Weights of a small sound classifier.
Model: 20.8M parameters, log mel input, arch vit, norm layernorm, activation swiglu, num experts 8, patch size [16, 16], layers 10, width 384.
Data: trained on acted Russian speech (Dusha), 26041 training examples.
Rows from block 3 of a small sound classifier, named by matrix and row number. Rows with one number within an expert belong to one neuron, the router's apart. Each number is 128 + 24 x the weight over its row's rms, rounded and kept within 0 to 255. All counts start at 0. Numbers have three digits each.
Before each expert's rows are labels from the 100 clips, of 14976, where the router gives the expert most weight on average: "band" is the frequency band that holds the peak. Only what is clearly more common there than usual is listed. The data: acted Russian speech (Dusha).
# router: router (model.blocks.3.mlp.router.weight, 8x384, trained with AdamW), inputs 308-383
# gate: expert gate (model.blocks.3.mlp.gate, 8x192x384), inputs 308-383
# up: expert up (model.blocks.3.mlp.up, 8x192x384), inputs 308-383
# down: expert down (model.blocks.3.mlp.down, 8x384x192, transposed), outputs 308-383

# expert 2
band: 250 to 500 Hz
router.2:109116146121110135156123071124151161155133119155170145098084134113122130158163121122139154093163096119131162168131147137133124142163136121123087187117133104126116101139108121116113147109126121144104179127133163151115098130130085
gate.2:159096133185138113182115149095120066166105110169129091104141114132134137109131136135135100152098098132155129150114114144100155128113140120174128101136130120092130151113140094112153123109092158140143175116184111135125180127140114
up.2:146126109119139093125112117111134127118161122114078126171126144121110163121134120110138110122139154095074138130132153118154141086081150123149135151109146157166128122086135125104094166051125128147132107148116142135155141101160102
down.2:153143135091106100130093171166109141071122112088114096088091149122117080126099081142143133168148109106060112118150138122137141132122166130110142150087132122091091094105103153140181140091110153107099160145126187156137075120134111
gate.4:144139101118134156133118092096099151111124156111109125113114138163145113128129098115142119147150166141109129139151098111121166106115122129139102079110179135092175125115141151118133144118105116178128144191094125109089118116106103
up.4:110109179151141129132147117154149107177134115149141144131129123058087150140119159151107096141125088158114140113130180134110085122150073136105134163103059137149114112158111114092138129099116116070120152099129110108117148127149147
down.4:162146106123134079113124124101107106106090160111098081134134129121140149145113094099138132152109148111164123169135101104147119123143115122137114114133048110109087114120106133142119120106152096168171149088116123077123125132120114
gate.6:140135115114143089149129153165135113174168098131129135108130143147112068121161154123123097109107169099142118105103104165185114068112119121106133100134138134137125152100128116126130103161070105145137122152121109158124107117165152
up.6:121114132096149156131125137126144089129108151084104097150143130116089106122086127160155111112143136111164094138131141146092111112120131123132148146128135155144111126108124128151133158096125140093098113137080106152116118128153166
down.6:107103107144092159207125164140174114117104110105136129137137123145147134105118110147134115157139130111105091093099145137159114165102116130140122151152165140147105137128101100131127141091099119142123099096144133115143148126114116
gate.7:106072123140177106160178102109152108128133115133146149139094081145160157127121117118117158116120138119080152149100106107137139139079108150097117118157157109120169116105113158142110127141170146132111132099128133103103112144151106
up.7:136158168109150122155129140112158135111124126145126100121107132135122106143064143129155135091096156121079114139172143155078135158136150162105136093109106133129101120079098122112127117127138142125172134181115122154115115132123114
down.7:120089138114155143125148122138122136122116129111116118153121128133091156116145110136145086167120146145143123101099149120117119152099153151131065103092121120117111103123132125091144066133111116171145096120115132154146142151117124
gate.8:100153134151075128116143114162121157133097127092115122168135149118155153135182117096110141140161118115115131110170162123116126169153088165158113134089118149111136144123119144116119151081117108133118104147144138101100176139151122
up.8:164102106112132139136114123143107094124132157127102098090150100146093107133096140150131079089105119142148146144135098076149181113096122122108144151151149115130142169142137156148130143144104114130141134127127169133183121094093142
down.8:151179178082142081167143134131125109136088154140133121127138121139107156135149152091143149104131089118127145131086137180174116157185142165122143111145139099098104125144142120135153116163123123137109118134111116197132149162135113
gate.9:102136125097138149154122125120141111120094112159093115087112113120118131143165132110115153118138117129132142080145112137139089086101163136112147159086101136130155150109138117158110104127145125104129098079084132186154103132138147
up.9:114105150164105151107125133144115132139153114186155174185117112118137097147110162120132123145136119157141154100109138119111131137094071135157149141170173128120093137135131135116112133120119098127154174132177126106115156131145091
down.9:187117130152156104113135096157146105119084116141147109162145074126090167152149094146085126136145109149127092145101147159108143141075098136096087139134095164087098132103149104089132102118078150102119119132149152160145153130163128
gate.11:118105115133111097114152113128175072123161150122105130130130106135149145156100103133122195147137132128143081118148133092184158080137132159133131143088083120140124101119125142136117118116144174107113119116114107163120131131143135
up.11:140128091151115094117111168123170150167157106099092118147095166149108109116152136125113156144106124139133103088150126093130109124180182098161145113118157142122164126124128126148127174118141133153136148123161110092132181187142127
down.11:165140121107147122175144150060126154113107108094143170166119141105101145100107100155104101096111126117072197107082147156111117154144137131136096113111106135129090174149096124136119125152106129147122136123120179119081180190101089
gate.12:142109128154111084146127139110108116138142140178110163115094125094168147147162134093135090169144155152083143128116131145144141138161143091153123190128128111076162145098099131124165082147131153109147143143140116132133124150138142
up.12:095153122120173169137114114158136148111123130115146096136150156138077136134133139110124138097129126133143137125143131079106130133110123157110139063140162145173104114149146121136103173114113087155124097128106139165126128124106101
down.12:146155143144121146140103138100100105142130144101127093136143112088141167097155109137126089094150098137107117156102093077181121099145084162139168088107134156164154130109133115130105122130146178130152096128130117129128109182158114

# expert 4
band: 1000 to 2000 Hz
router.4:115163088120126143104118211111100155141097114095120107167155127108158172147112129124116152101101113156122098100116082149184107121121100118145139091106110129122102118111178121163137118138136147130126128107108121110132143107099137
gate.0:160106157104122125108117107118161120121114082138097152140114171121127121121181122167151116123135151133102144087146106140078112127116125091183106102138154106156129106123155120136097155123063045111135172172090118153136159134128150
up.0:162100126093120116114122158139123136153126106123123109129141155105146124114150131157136145131133170156090136115125109122113156080124116126136132097119113132130132160155162136106088111146122113154122101145126127115137153156125129
down.0:142108146078135122160136122120045140084098167130154106131125167131127106143128159136141097140154177085153084118117124148142134104133159150126097132138147153090143120130154101122144114116140132132105108173150149163141158127129098
gate.2:120125076056149112151115129133063185128132130118118110115116114139116134086151148105137165132167104119121109159146126126138138141143121133156135105095146105118149134139140126095147160131113168141140140179103153115126128115108120
up.2:092115139089116110097129092175112115155115105170114128108115131143153157080142154091104109110134087157124123169159165130154155113126122156124114123078164142130174134110158100081116153094083121129115093139129117099109129124134112
down.2:091117156095140133162110149148115134147189116109122135096151180139104089138136125122105107120146115178154147125098157190148131099094116164112165163189119151165123147145151153139138129115133126081089175146117147153159166089170076
gate.3:118153120126110123127082123076084130136135113128138143097128109146162121136122085138139168145114088127126176148091118127159106154063099141127102151123150118146122130128122114119131112170144164152146148112135122131120114117118135
up.3:136125136132125133084136127069101172172104099117102116108137145142163159179131104118128115133142105122108163113122101120111117092105138151121104136129188153136114145143101147089132130134122130141153144125120171109157159095129143
down.3:071150144154137137144150122115111132099145122118136156158163150106128159170091145105093170167121122150144122170103113156141147093129132163112122080100155134187177140149112118189118080146122095116117123115141126126143121097103110
gate.4:078141124085158144136077087147135128140158101126132145122140110103142132144153130137152150105108155091152118152144122113162128133125150125121124074132148117168143075125109147120095158177138096144081103064128096131102169153107175
up.4:188129152144127144135191136093121131099102160140123125136123144166140142145106123118097106147152118171096112114109128135107131122117110119130120156129110129095153163119112099114166119087122177127171106176115150137146079087157100
down.4:112132159140135097068136117127141153119101125118151164165121176133144149118124110144136139119108139158064131146179108179120162144083109111164142117106135152121104117134143057112127109089163100139135087109113140144156131133142137
gate.5:143101140133106140102135142129140099099103121099153162107109139145097167089119113106166151114108079133093111144139139126136105147119117139103134126144171145102091157153170142150166129105161111131104104159191130132096114132144148
up.5:124169086130135137162140144121119108144129115159132095174153141107153130175133137155094102151139172128124143133149115079102143157125127144131142153142090120164161128069092112149111132148106126133133173154078117117168137132117131
down.5:121123123123155130154110135132136154169119123124091177083116097140142118106169125108110172163151114143143165100114139145138092139162142179145099088140102151082120167147161159122112126156092204139145126128119118127100156115148123
gate.7:132153135110115127132158077129084139128161133157165140119149137122144130097106139135121059150150148143149124104128091139129117121145159100136117103159135122156096121114134102092120140131147133102173035134154107130125098133142111
up.7:120148147097131156154121153135153164139135131139135148113140108128124108097147125137110079123158149140149141108139126133132115145083133116148146111100150141139113139104149106090092114140099107130160105143086116153143130122171113
down.7:165107117132104112163127167099118111109085150091163143133169116096085143147124112155120122178149139100111133124124134133087121111151129111169103164116121129134153156095116136157105124094164168130114157138163138115177106140138119
gate.10:109089133126126106091100093138132137107148098126158142154122105149157142168149132138126147110117092103105118147115106149123113146105131100092111106102108142147137095119120137129095115103135109159141107141123121138112159139131087
up.10:129118140098109134144134109103092098135125101123158121163120147159147121136114127121099135112107112116113120149120125122164110110137129109104116104081123150123115112118137138165114148111141118147106161107136106108103135092123105
down.10:124126125172177123143077147112166071117151124142097174135116136145137121113160126137108142118138115157150144122142120124142140092110158110090138144121140117158094131106126131100149145135104099120132107103186139125142119127146107
gate.11:167113091140193140149128137073113100146142138167098158139123148163130126116113120101106087115149116113143127133108091104098130085145144128125088172127111114133108108145123102124142146164168175109140141134098128105136095159110165
up.11:146123148134167151167135150098113091137143114139123119143121133136133115118138096120118102128129125135162062130143126165105142097139111109105132144092100118132124118142131104117098155148166137095161162138076157086140091133124158
down.11:117140092111129136140179110123089138159108127195121142102143141142130154100109150097096134120133128123109161067122141114127170162118107147135119122121149104146126150061135129158137151167159112118115119161120134129156127129140134

# expert 6
band: 4000 to 8000 Hz
router.6:117099157115102169128130108122180120115148140137123121114141146120099115113117124117147134141123175134126127138168162113098185098095125133131129109100106152100129144145129087143144105094122092113131132141124115097126165122128110
gate.12:155087140144165117110104144143097135122140136111135123137118123128143125159124124079129130122134106117112132102173126133175136133129142134108150106120128151123160143122123146166160139077166156158094139121132111148131163123130121
up.12:129106146108118094115055157120100162142103111148108098125091098084139118142174152104131131090105141131141137135132150089098142147133173122162102097124161141115097128080126100132096153162077108135115146107113153092205150114141146
down.12:135126102152137140143150177126084079102113130101133164085137117119146128142097098148118122149141097145141121086161135128177131104147128126124145161150154132105139152043095119121139140149098106082137163115121095118110106126123133
gate.15:123075100127114066088144136135096141152155133122108113162115186141115154093090104126137102159095147140123113155146106153110134110090108085154102132128141160075088067156117147103122129151111123158126110101114105125176187093129129
up.15:130154111112148145137103173138153114128115140127129136159134131119110129130162089145124104126106116182177149146125122126150177150142152137138095129135165167126135138146148117114109132118130156110141118134145116106142117142147134
down.15:138113090131152072100159141141115130109126093119150137137162138147115091101118157162134126126135159156141133129133126059135115134124113141130147132118133112127118146121117123164110118186125080124104124095122145165161131098121149
gate.18:112141127137129112147127135133128107159164123185129098140136150133108106175078107117160100140114126112128074090139120136099097094140151139135127153146134139122094117099181092114129120096167110098140177103141114151153131144162133
up.18:136116108124137159129116129140141145099095138089141170123136121110157145075172149155118129112145143157135186159127121129124155188102104121122119089130145104140156139151081127125128110155087109142134103178121113098114124122103105
down.18:110149141113141105224146107159100116111105119135126125138128102111114149144131127140083136120168127119095118155137150169138097108155107121135158106102143110115129111168137114133112095117142166112146101090133117124132132152121124
gate.19:126159114097144145137112129143112089093111153162118120168107114201147117108130115090153097138134125124118072148148097094128135093105162132135170108115104135135134138114078103139142114163176118126121145126133125089136147133075104
up.19:157114105158115124076153096146144127134152129153117140103172147093103111121130138157144138154131135138124147109130137135157120119161128141102111111127159104122110107151158176107137122101092160112142073103134130151126093123163150
down.19:104101110163151093102157127123107065102120123158108152120121122098119115151141123163138148131165137122135148039142126152135106144152129111172180133160148160116152171137138124140110100130131138080129151091154118142088158100126128
gate.20:118108148136118137128137185146141137099148127139139146115118134121121156143129150130149127115126148140135156162139126118121145125144100089105127117149126122095149116096152071126130098081097136130133141126131111101105102096121125
up.20:144136141128134147131122129174143080104103104071106108089148107113103130102138147170155159143131138136127162154120100134138114150144112116126097117125163105105165125141137105095146096154089166118164101142122123159131109093145127
down.20:137126137113144137075125120125135096160126182151144147119152143148134158137128124093159106099131180152151143147161153152164104146150100156094143107107095100088116121091120130108153156166102142151144150176109087133115102136139138
gate.23:098137111119125126180157139175109159112123116106122126129149063157146131108128119135110088120122121132136131113133135149117152155129120125134136146131076131068158077170129128128143164114183169148104154165135145124129130133163129
up.23:108161104138152141125057136098107097143126149147104122114102177109131180129128118137128171135102136092123117117127129173121102125159160144131140140136136131124109166104133148146112097118110086107149086078094116137139173138095145
down.23:144185112126144147162152148115145126055112138135118125102187146131126068120109133136110095114086112123110127123127107076156138167110164157065123106160127132147100124184162131118125171126134130099108134125133140187147113117107125
gate.24:108131137147110145099147114115144083115120148092126123110134136130083069138090094122160132084121157134151101150146154135144115114177117132085129104126105149114143113125129162158118114152171133137148140140131177110172146110136152
up.24:102165135148139152094112118148168128124102132184119118101135095139156157133118141130094125143122104106166126163137103118119116063049103112158144110093124104124136101141113132109122110144113149111112179109121103122118148104121121
down.24:110150133169132118118151126184107172132112113125156129180125121122120158126125098131104091145148123151103135130098131169123157174149099168104135134112108143124082139108133121069129121153114131163134118171138140132153108140143142
gate.26:139146169126074133120140158149124114106087145136117105163137150126137136186128091124110101150118118127153163110146106118156117126155152124103165106108129114142073138134150112119137127113145146130131104143134115147150132134120126
up.26:124081151105104118117150187117153102127184132097060140150135086120133102134142106126120140160140111160112131087165135114155120124087140091139162117125157132110115138111127151125123138122089170112093098132136084143142129148164087
down.26:141117116153107098147079143115153089116086162136102106151130095099137093127126112143194096083161082135105103155171131128170130144101130162148144142105119129134136147124118116068108099149099188163147180107048141129131102143124123

# expert 7
band: 250 to 500 Hz
router.7:133176146124098092173130140135109126140077112108157128091086123145126154105152120121123118111166126116128130105132141161139134107107154152125182136157119121080119108175135143097171125128146146115103107117126154138113116131117161
gate.1:167114149106173126126107161098121132115152106118155094123139178157165141141145121113121144148126139114069084131125124108083149108112114166080138090146156096118173130159129102117127104113154140123115169110155099077140138133119164
up.1:095121133127153131132138099115176139132105169138120132136095143116102120159118137117118139126106149104134177105149105139133122122156100165174130114099127125083125151136111119128165149104142156138150122126112143156123093130156140
down.1:135121096090162139085172159119163129150157150148138120113186139126148148106129091169104110146125078109070082100136139136144109162132075157133140094124190148059164150128124131094116104121143097090128064153120129149128134141040144
gate.2:098140144187138107160121130123124125171121164161148105118125111131121138148175104149141121087134156120132119115108100135116119109121122131134140098123113139105124101162114093135145144121124152119101067150140152150139124140159124
up.2:126141127137119138137157145161154116146113150098160102090127131148167113105093085140121108153154162142098138131095112142143111112127140113118118098133154122082116148143122111129136116131133154119122147145097144137132094144105120
down.2:096119152132126124117062135124132126137145109120111130095087130141105132125111166131132142107151094134112086146148125133106131154121117147159113128127103118114093072132160117144152142131110118130155126121069100132155119114169141
gate.3:109167168095117081144101112144132148133125120155087166105102133113117111151159132135090111129151130128098116127128124136093141097116126126174110125131152156107121112137162152136143122115130089094130135102121143107107126133126140
up.3:119141094090139090154125162132073113115142109109146164145099109115120127101131127136138102149140120135125128069129098140104142112118094100145121130166182134133118139146154144136154108086079122040132147150144109097101149165140124
down.3:094138123158129128130093139059147124106153079119119054169163099104111144152123157127159162124121105115048193161092087123132132122131110113133128162118099150113129106104127130099144122096122087127124124151078116138135126132132110
gate.6:134150134090140178140138116086146156136134140129144134147141151111118184124143117121129115136118159123113119202089127155175123116136117159156080143130131142161142138105086142118152131136143145130153130103114148114109131162162136
up.6:126115145152134089099140127122078124138139127117110112102099143146177148132104151140155175173112142188087079098120108132117131113142122149116154192122091096119103092125122145135129141161132094101143125154155159129113105132066098
down.6:088159122133125175128150144126086173133187132140123109092115108121123146152134100141123167133096133125155127119119129110144195115115145152157134126142117108105136110092175162136147119118135124082118114136102140149131161143158129
gate.11:169120115132098135101128135124196164187103088101106116142119119143100141113128139130113129165125122153102134163143107141110127186137123170122102099137128082161093125104124105142100129149204105108127119136127116138061112115109148
up.11:153120112131065123100137129116178146135119101086114128108163138133100127113118124136143137153151129145097134135137107167081148161117106172111098118105113084155094123104141128163113129152152139105130095150111134168065137127141152
down.11:162094145110117120147131117085124162141121190121132117125076135095110134091179119136151142171149162111143188089135111112184147093075117133126126160116166112105127132171112144102122161118167144174129140142084142134126159116132108
gate.12:146105141153124082110106092122139166127165098151169109106103130147130129155137131122120139115109134096108136105148108146155105116122147155128139160101148124124143116113111107162126148117144139116112087110122122152137152149131155
up.12:124129115120178077128159102148141190149152173116123121157120119147132135090148090124107101127134134107150124139148138099125192141151141141134125140128143095128134112126126137148138150107148166147131134102138159171165130150159098
down.12:168109157144140164152132106109089116147113150177159136114151148146153135136117132136134100175142123124144177157141144174140100123135139128118118133143129174134101140181114134146131103173150116114097135116137156109136128133133106
gate.13:145105134149100122131134153161155122115147130145127109111122148112125064098117135118133166151146130127128108140123121124094111102121120134131111156132155126097154109146142140122130117151141105171153091100099107102115113114155127
up.13:116141112110138140120080102089110078170125130143095142154132110146139146147132125129105129122113118162157125102138125136176154173086118122123111126164136104143139111090101096149111140122127151083174120111103115121126140118126105
down.13:127126116162109092152098103110079104102122141109156156108072163109142115134132090159175135134153129080107122076167147118136117128132070152110094124132143157129114128109164129086100157104097083149145173123148145188135087130151109
gate.15:108104103142143119123095129147079109170137183065113117152155161130164125113118102126165164139122143094132130114122176102137121063161099145116123122140160166107123126158143133121110143112157125134118103153121143137135123137100105
up.15:129065136110129139113103103151131123119139152137134133134127086131129108130111137104143116115143128104125126122123128085150153110137118101127113168160166141114126100166124126114158130106150118126136111169109119096103124129113102
down.15:071126142115115130132156115100166139118116141096093196147094127091138172125107138139129131141119125134126110173144105158086099125124145120103104100114137102099104105116119155153112147207157126118111099054093152111135134172108169

# expert 3
band: 250 to 500 Hz
router.3:126138113097079095119133094160108109109115115150135123073127099150154101128136125098122104101142103098121075152096102122135118132152160163123125149103173151134160110154138133090123104104130121151162110101123152152130093156135149
gate.11:112122121132130076099173126123132153167152116091158129122102122122128110101132144151117155158111136107125220135166143090164131098149143124126146101130130128131109118147138114137129156121117095138100137068105096132149132137119093
up.11:124136111151127154147167124101132149155175164149118104162113070106096151117093136177111172127126101107102149155131144134142138068133140174150097118121112098140113090176111129132160134117136123137129142113113087095142117147157155
down.11:085091137140146191131120124202094159154093120124114133155153127165094128091161164139118068075116156147134071141120123099143117091156103089084137141162092175146138109119137128090130112158116111153152111140139126141106099164163108
gate.12:094103191138092083114177117123092122106131092133152126129133121099139137105120156119126126101118148136135151149132137116120110110109133159127111186133142140112154128114156175146087153096128171097139110146135115130082134118172110
up.12:143125145136125142161111118114088150152140119155130134095161106162180077127146137105122126140113151115118159157124139123177116149150144142125122143176102124091157099138110113155149155139138110147128111136123108167132137116116143
down.12:138120120126150117101140124153101118152154150100094138118166130119094093116153128153156130149122104150148089143139146082115084168140076108119112143152149130125139143132138152177152098148102152093132106134086126141174157157125121
gate.13:096142091126125166178089109133200123126166091148138143108122128125128132124102126152151064164111140153124131183151126125091141170148147110152123140159124145184169129150110095157124159061110133110131140152110121131116079103109132
up.13:122147127147152118140139137152084144104149109128148110142129142138134123123106171128093183112092142133140148139166133191160127131149114150111182128103146112134117105085110142125138094115130113126087131096102113140107170132158140
down.13:122156130124136116134169117117115116124153103120133197139041126126109111123162136153172102102084126140143130150126151120070153111153135116132125128140110120091121097139105138142115105133128160068141139187123161077123139124119112
gate.14:092128086118149114153182171124127115138117137133135133159106118095124159147154120130154173135127114138126170053126116138150168098167091163109116123134121095141124065133132135156157119108151144145109083152162168084119114152127091
up.14:121148107165106112135148129111068135129167092175113171140147103096094135149113141124113106139077150099160150079151144136088128137150143134060152142145103115116135141114127113138115122135143161139118122086139118144178148153169162
down.14:104083144089123193149149137135140098090117092122144149163125111114096085138147157158100100115162135117144108110132059157124125147108160088154143126119096136118139098091139136111092106125129133186128123146185156157143144141128099
gate.15:107145141094118119122177150134122150148095099148118135155096113104096143135167109103094104105123126139172114111109107132070125150182105164128118154135138124137137150143119114098127128147134141135118173104140144174132141118163165
up.15:122126098120140143101096138105129108114140154113126140118126138115140147133095135119146148140113163108093144131139161168164144107097159115122121118091095144124118120116133121153139108104165118139117089123139126084136113118113116
down.15:097152146093140129146091128149137154125144134168119115134152133101168154140094121140150089145148113214143113149109100159118116104123150147173163148115092124179074172135171153119118118134110083120074146132155157126157146124129139
gate.16:100148114147139100123122173125113139093146134093116119116113124150145107105150103132108136118119102163103133087128103111132154146133163118096104129130134158133121115162124129134121180151126089123150160103137099061149146173108080
up.16:165121146107121155119149094124142119179110125161139135129146151115121145149106156126153122122148144089150139165130145136134095125114106130160158121130116090118138132082129124137137091115131159123102101173108153187108110099133182
down.16:064127182102124140139083148147123126126139096126104126111101146108122114144153130146131137132092119135160105105130134104107130139087136156143153149118081159151132127117095112075136082149106094114105092131084102091133140156169097
gate.17:142150150076144136078135162139113108155118158103108103124148107158097156143145141097141148176135110110101163124119110145101101144107155155137133157092091142149141112125141106119138154127130155078119129098130117105140124098104095
up.17:129116133099115178102148131165118141096109128105132106127110092098142099122085134138146100130134127168154147133140118144145112122123155131110124122120139104152114177136084133123085135191138126175140126165151112137161123125162087
down.17:085158125124130120142146169101125097091151098115132114121131119132144114147163107110124145083130142102103094166115099117121142142105198127118147116133122117129117102181107118122163116112125152116106120151120127086138109155143131
gate.19:150102146103090079124123163124176168112123133098106132131121141132099127143083119125139088123146125155096098119102118147121131109068134131124116087133089140148182143104116193115103099133087110129110132153122134151115159140153091
up.19:132115141138103085116118138137138140091124093103108151135123141140116131159092138149118063124140124163113101110090117133137111115088131117156145095121104158145177150102137179120113073165069105122111076176145125144095136108146108
down.19:149110131082133098121101149182127148109105131144158128159132147170099092129144120144175103110082125113147128112118103158138161126104124105125186132124148128153126146066117124127112175116111128132112125153137116111143102123165117

# expert 0
band: 250 to 500 Hz
router.0:165139122146152091138129107191123132124091135139111117114108098152134110114106109150153096144163086137115103126144131123161130138156126127101143143159158128154142123113139167082124104138120184143130125150107162150114090175130151
gate.14:106104146099097111103101136139120151143099130122159169151124094108095169100139134113069130142121140148102159109156129162105110123121144147127145120112082106091140139099122112173139108108151155107126139066111123108113101096140122
up.14:135108131128122132091113188141092141147089123139139147171123132122086141177112098142121168119114133166101145140133128166099104138152156140139149083103102105126090115162154152155118102129120112130138121096100133120144134118150149
down.14:116135098149123149167094126142146080094161101159125084115153118177118145178100119099142127153116081111171108136150139070131140119118157143097128148143165124153130138090138129112125142147156109128072071156123154143127114140090100
gate.15:118143094177110148145140124153168109120143180157130133117109110117079103158138150131130104115102154136143104065153104137089143076136145152139138136117166119166162134137119100171135146120121178118123135166132143127107095157133146
up.15:132114118103154159131153162143161131083099134167136130141096127163126162141137144121110132143160123102088133127136108140111112064169119191130116135108107114168168117175140115126113120151148128159110063128126103132109165187131104
down.15:120122125134105168114137129116161129109152149136136109098095092114107128151121129079135171126129121159131103139134140138118166142077171092130119119143117128108126173132119128151095093145116155114127141126109140080159119096105147
gate.16:120161075148127134122117086156146127129160090054140132180107107155120107127134107135148120112126112082142114108116167101156140147151116108105135103136125151118160120115104171160144161127134137149107127118140142186132124108123123
up.16:140143142118099173163082192093152133098067142149145125089123146086138139116105129128121143130133127127130117166163106151103145123122156148150100130107096095126087119149148106154142081127159165129122113160114089111116094159146147
down.16:116131148154112122127137125154149088123143136160153086140086124155128096156092147104151114145112134163158172111138119124136137095160118143078135142113109159115145159115110136149131118192154134132132154129116116092095098143100167
gate.19:105152114123117064102116151111081166165182094139127111131135139109152117072138112108132119125137101156098076163116136098109140134139177151128104130123120128111131116113126128149139161156149147127086122085133127127101155142119130
up.19:130106118135119179151143069147154125122080159099113144088136129151153116160143153133151109096113150092165181093124118157167087092108125087132123093133134107150152141162111105118105130130129136099161124158156149114144116105155136
down.19:114167104147083148122145124099148106113062181167144101109143122155117185124119128145129139083128112103078132191131150106127150115132081121144151129142129067109156123143161138129141122123152133171139111082086140130117151112139141
gate.22:148109117136115119106144155102149092158112165106126125122132160150125154094119157157113161115163179156118165110130117114141140135125128120110114145119144112127100134133122153083141148091113132146113128179158134128126115124135094
up.22:100129114134155161148118125153090134113160084177133135137139106096162119136133092099146112113131101129124090151122125153128101140132140142110137119135096132128113120136147126153139122165155086118154129064123112133116114131132165
down.22:157147140139139151116129093148093145149115137101124116134123121136136123117150129114128143138097129135116148124095120134130124135171153147140087153129156120101144136129101119154105148111137139187117138147124158141116121118107139
gate.23:153105129168140151129080137128146105121103116142141135129116136080121108129180132094120132104099127129144136117086134140131086131145132083161138099143137141144148129136137144134129122186086120098145123114155127107103116119119139
up.23:104145117071113130104142103113125135137162133087134121112122118160103139098114076139137166133193136109139098147137108156132122108095131161128092150126117118092119093173108104103152148126150168139127154119064150139135125111156114
down.23:145141130142121129156120127090113139111159128149165122093135091147127129141107091135059146120109123117124169135146162131095136152094105136124140092145123116104106129109186132138165184156140141128137164131139105090126136133102126
gate.24:118117161113112142095094183105105130112120157125134107122109154141105116104155123146138135139147115095108127119145135097106139137144136146163143095138154122145103142130143115150099128129132078142178142115134135137087089128134154
up.24:171109132130154122115149111145127121152124138170126124143119178160124103150110132148138123143110097134156110140113106132153119097142139123111131092163155133146150150124129129110158122145124143084167107134134151139144143119105151
down.24:140133120132107097129138068097136144135154112142163135076133094159151155167146104109142131114143114103130097152153118118118097160129158125126115105132126110126112161099164098119145138104108126151131137129093104152143136153090156
gate.25:177115131128141116137110141124122156120132144149126134131134129092116088112112174143138103107162137166078139111129130122117119171107125125155166135112097101140115129149092185157105133163132091141094110138142165157119135118132089
up.25:114140139105116146129120102108154125140149121139122095136115125115120213131148105116103106154094156109187114118117161124125111113075094154108132104187114118100125140144131113112162147132098157140150154118089120104154160134142145
down.25:141118151140150119132108116151113105110112108124122109154101149120162144152111135114151103148119148096115140104144158159104129132123093124105153125103136164100160137100132161117129134177136091137135131142170101081129124176116142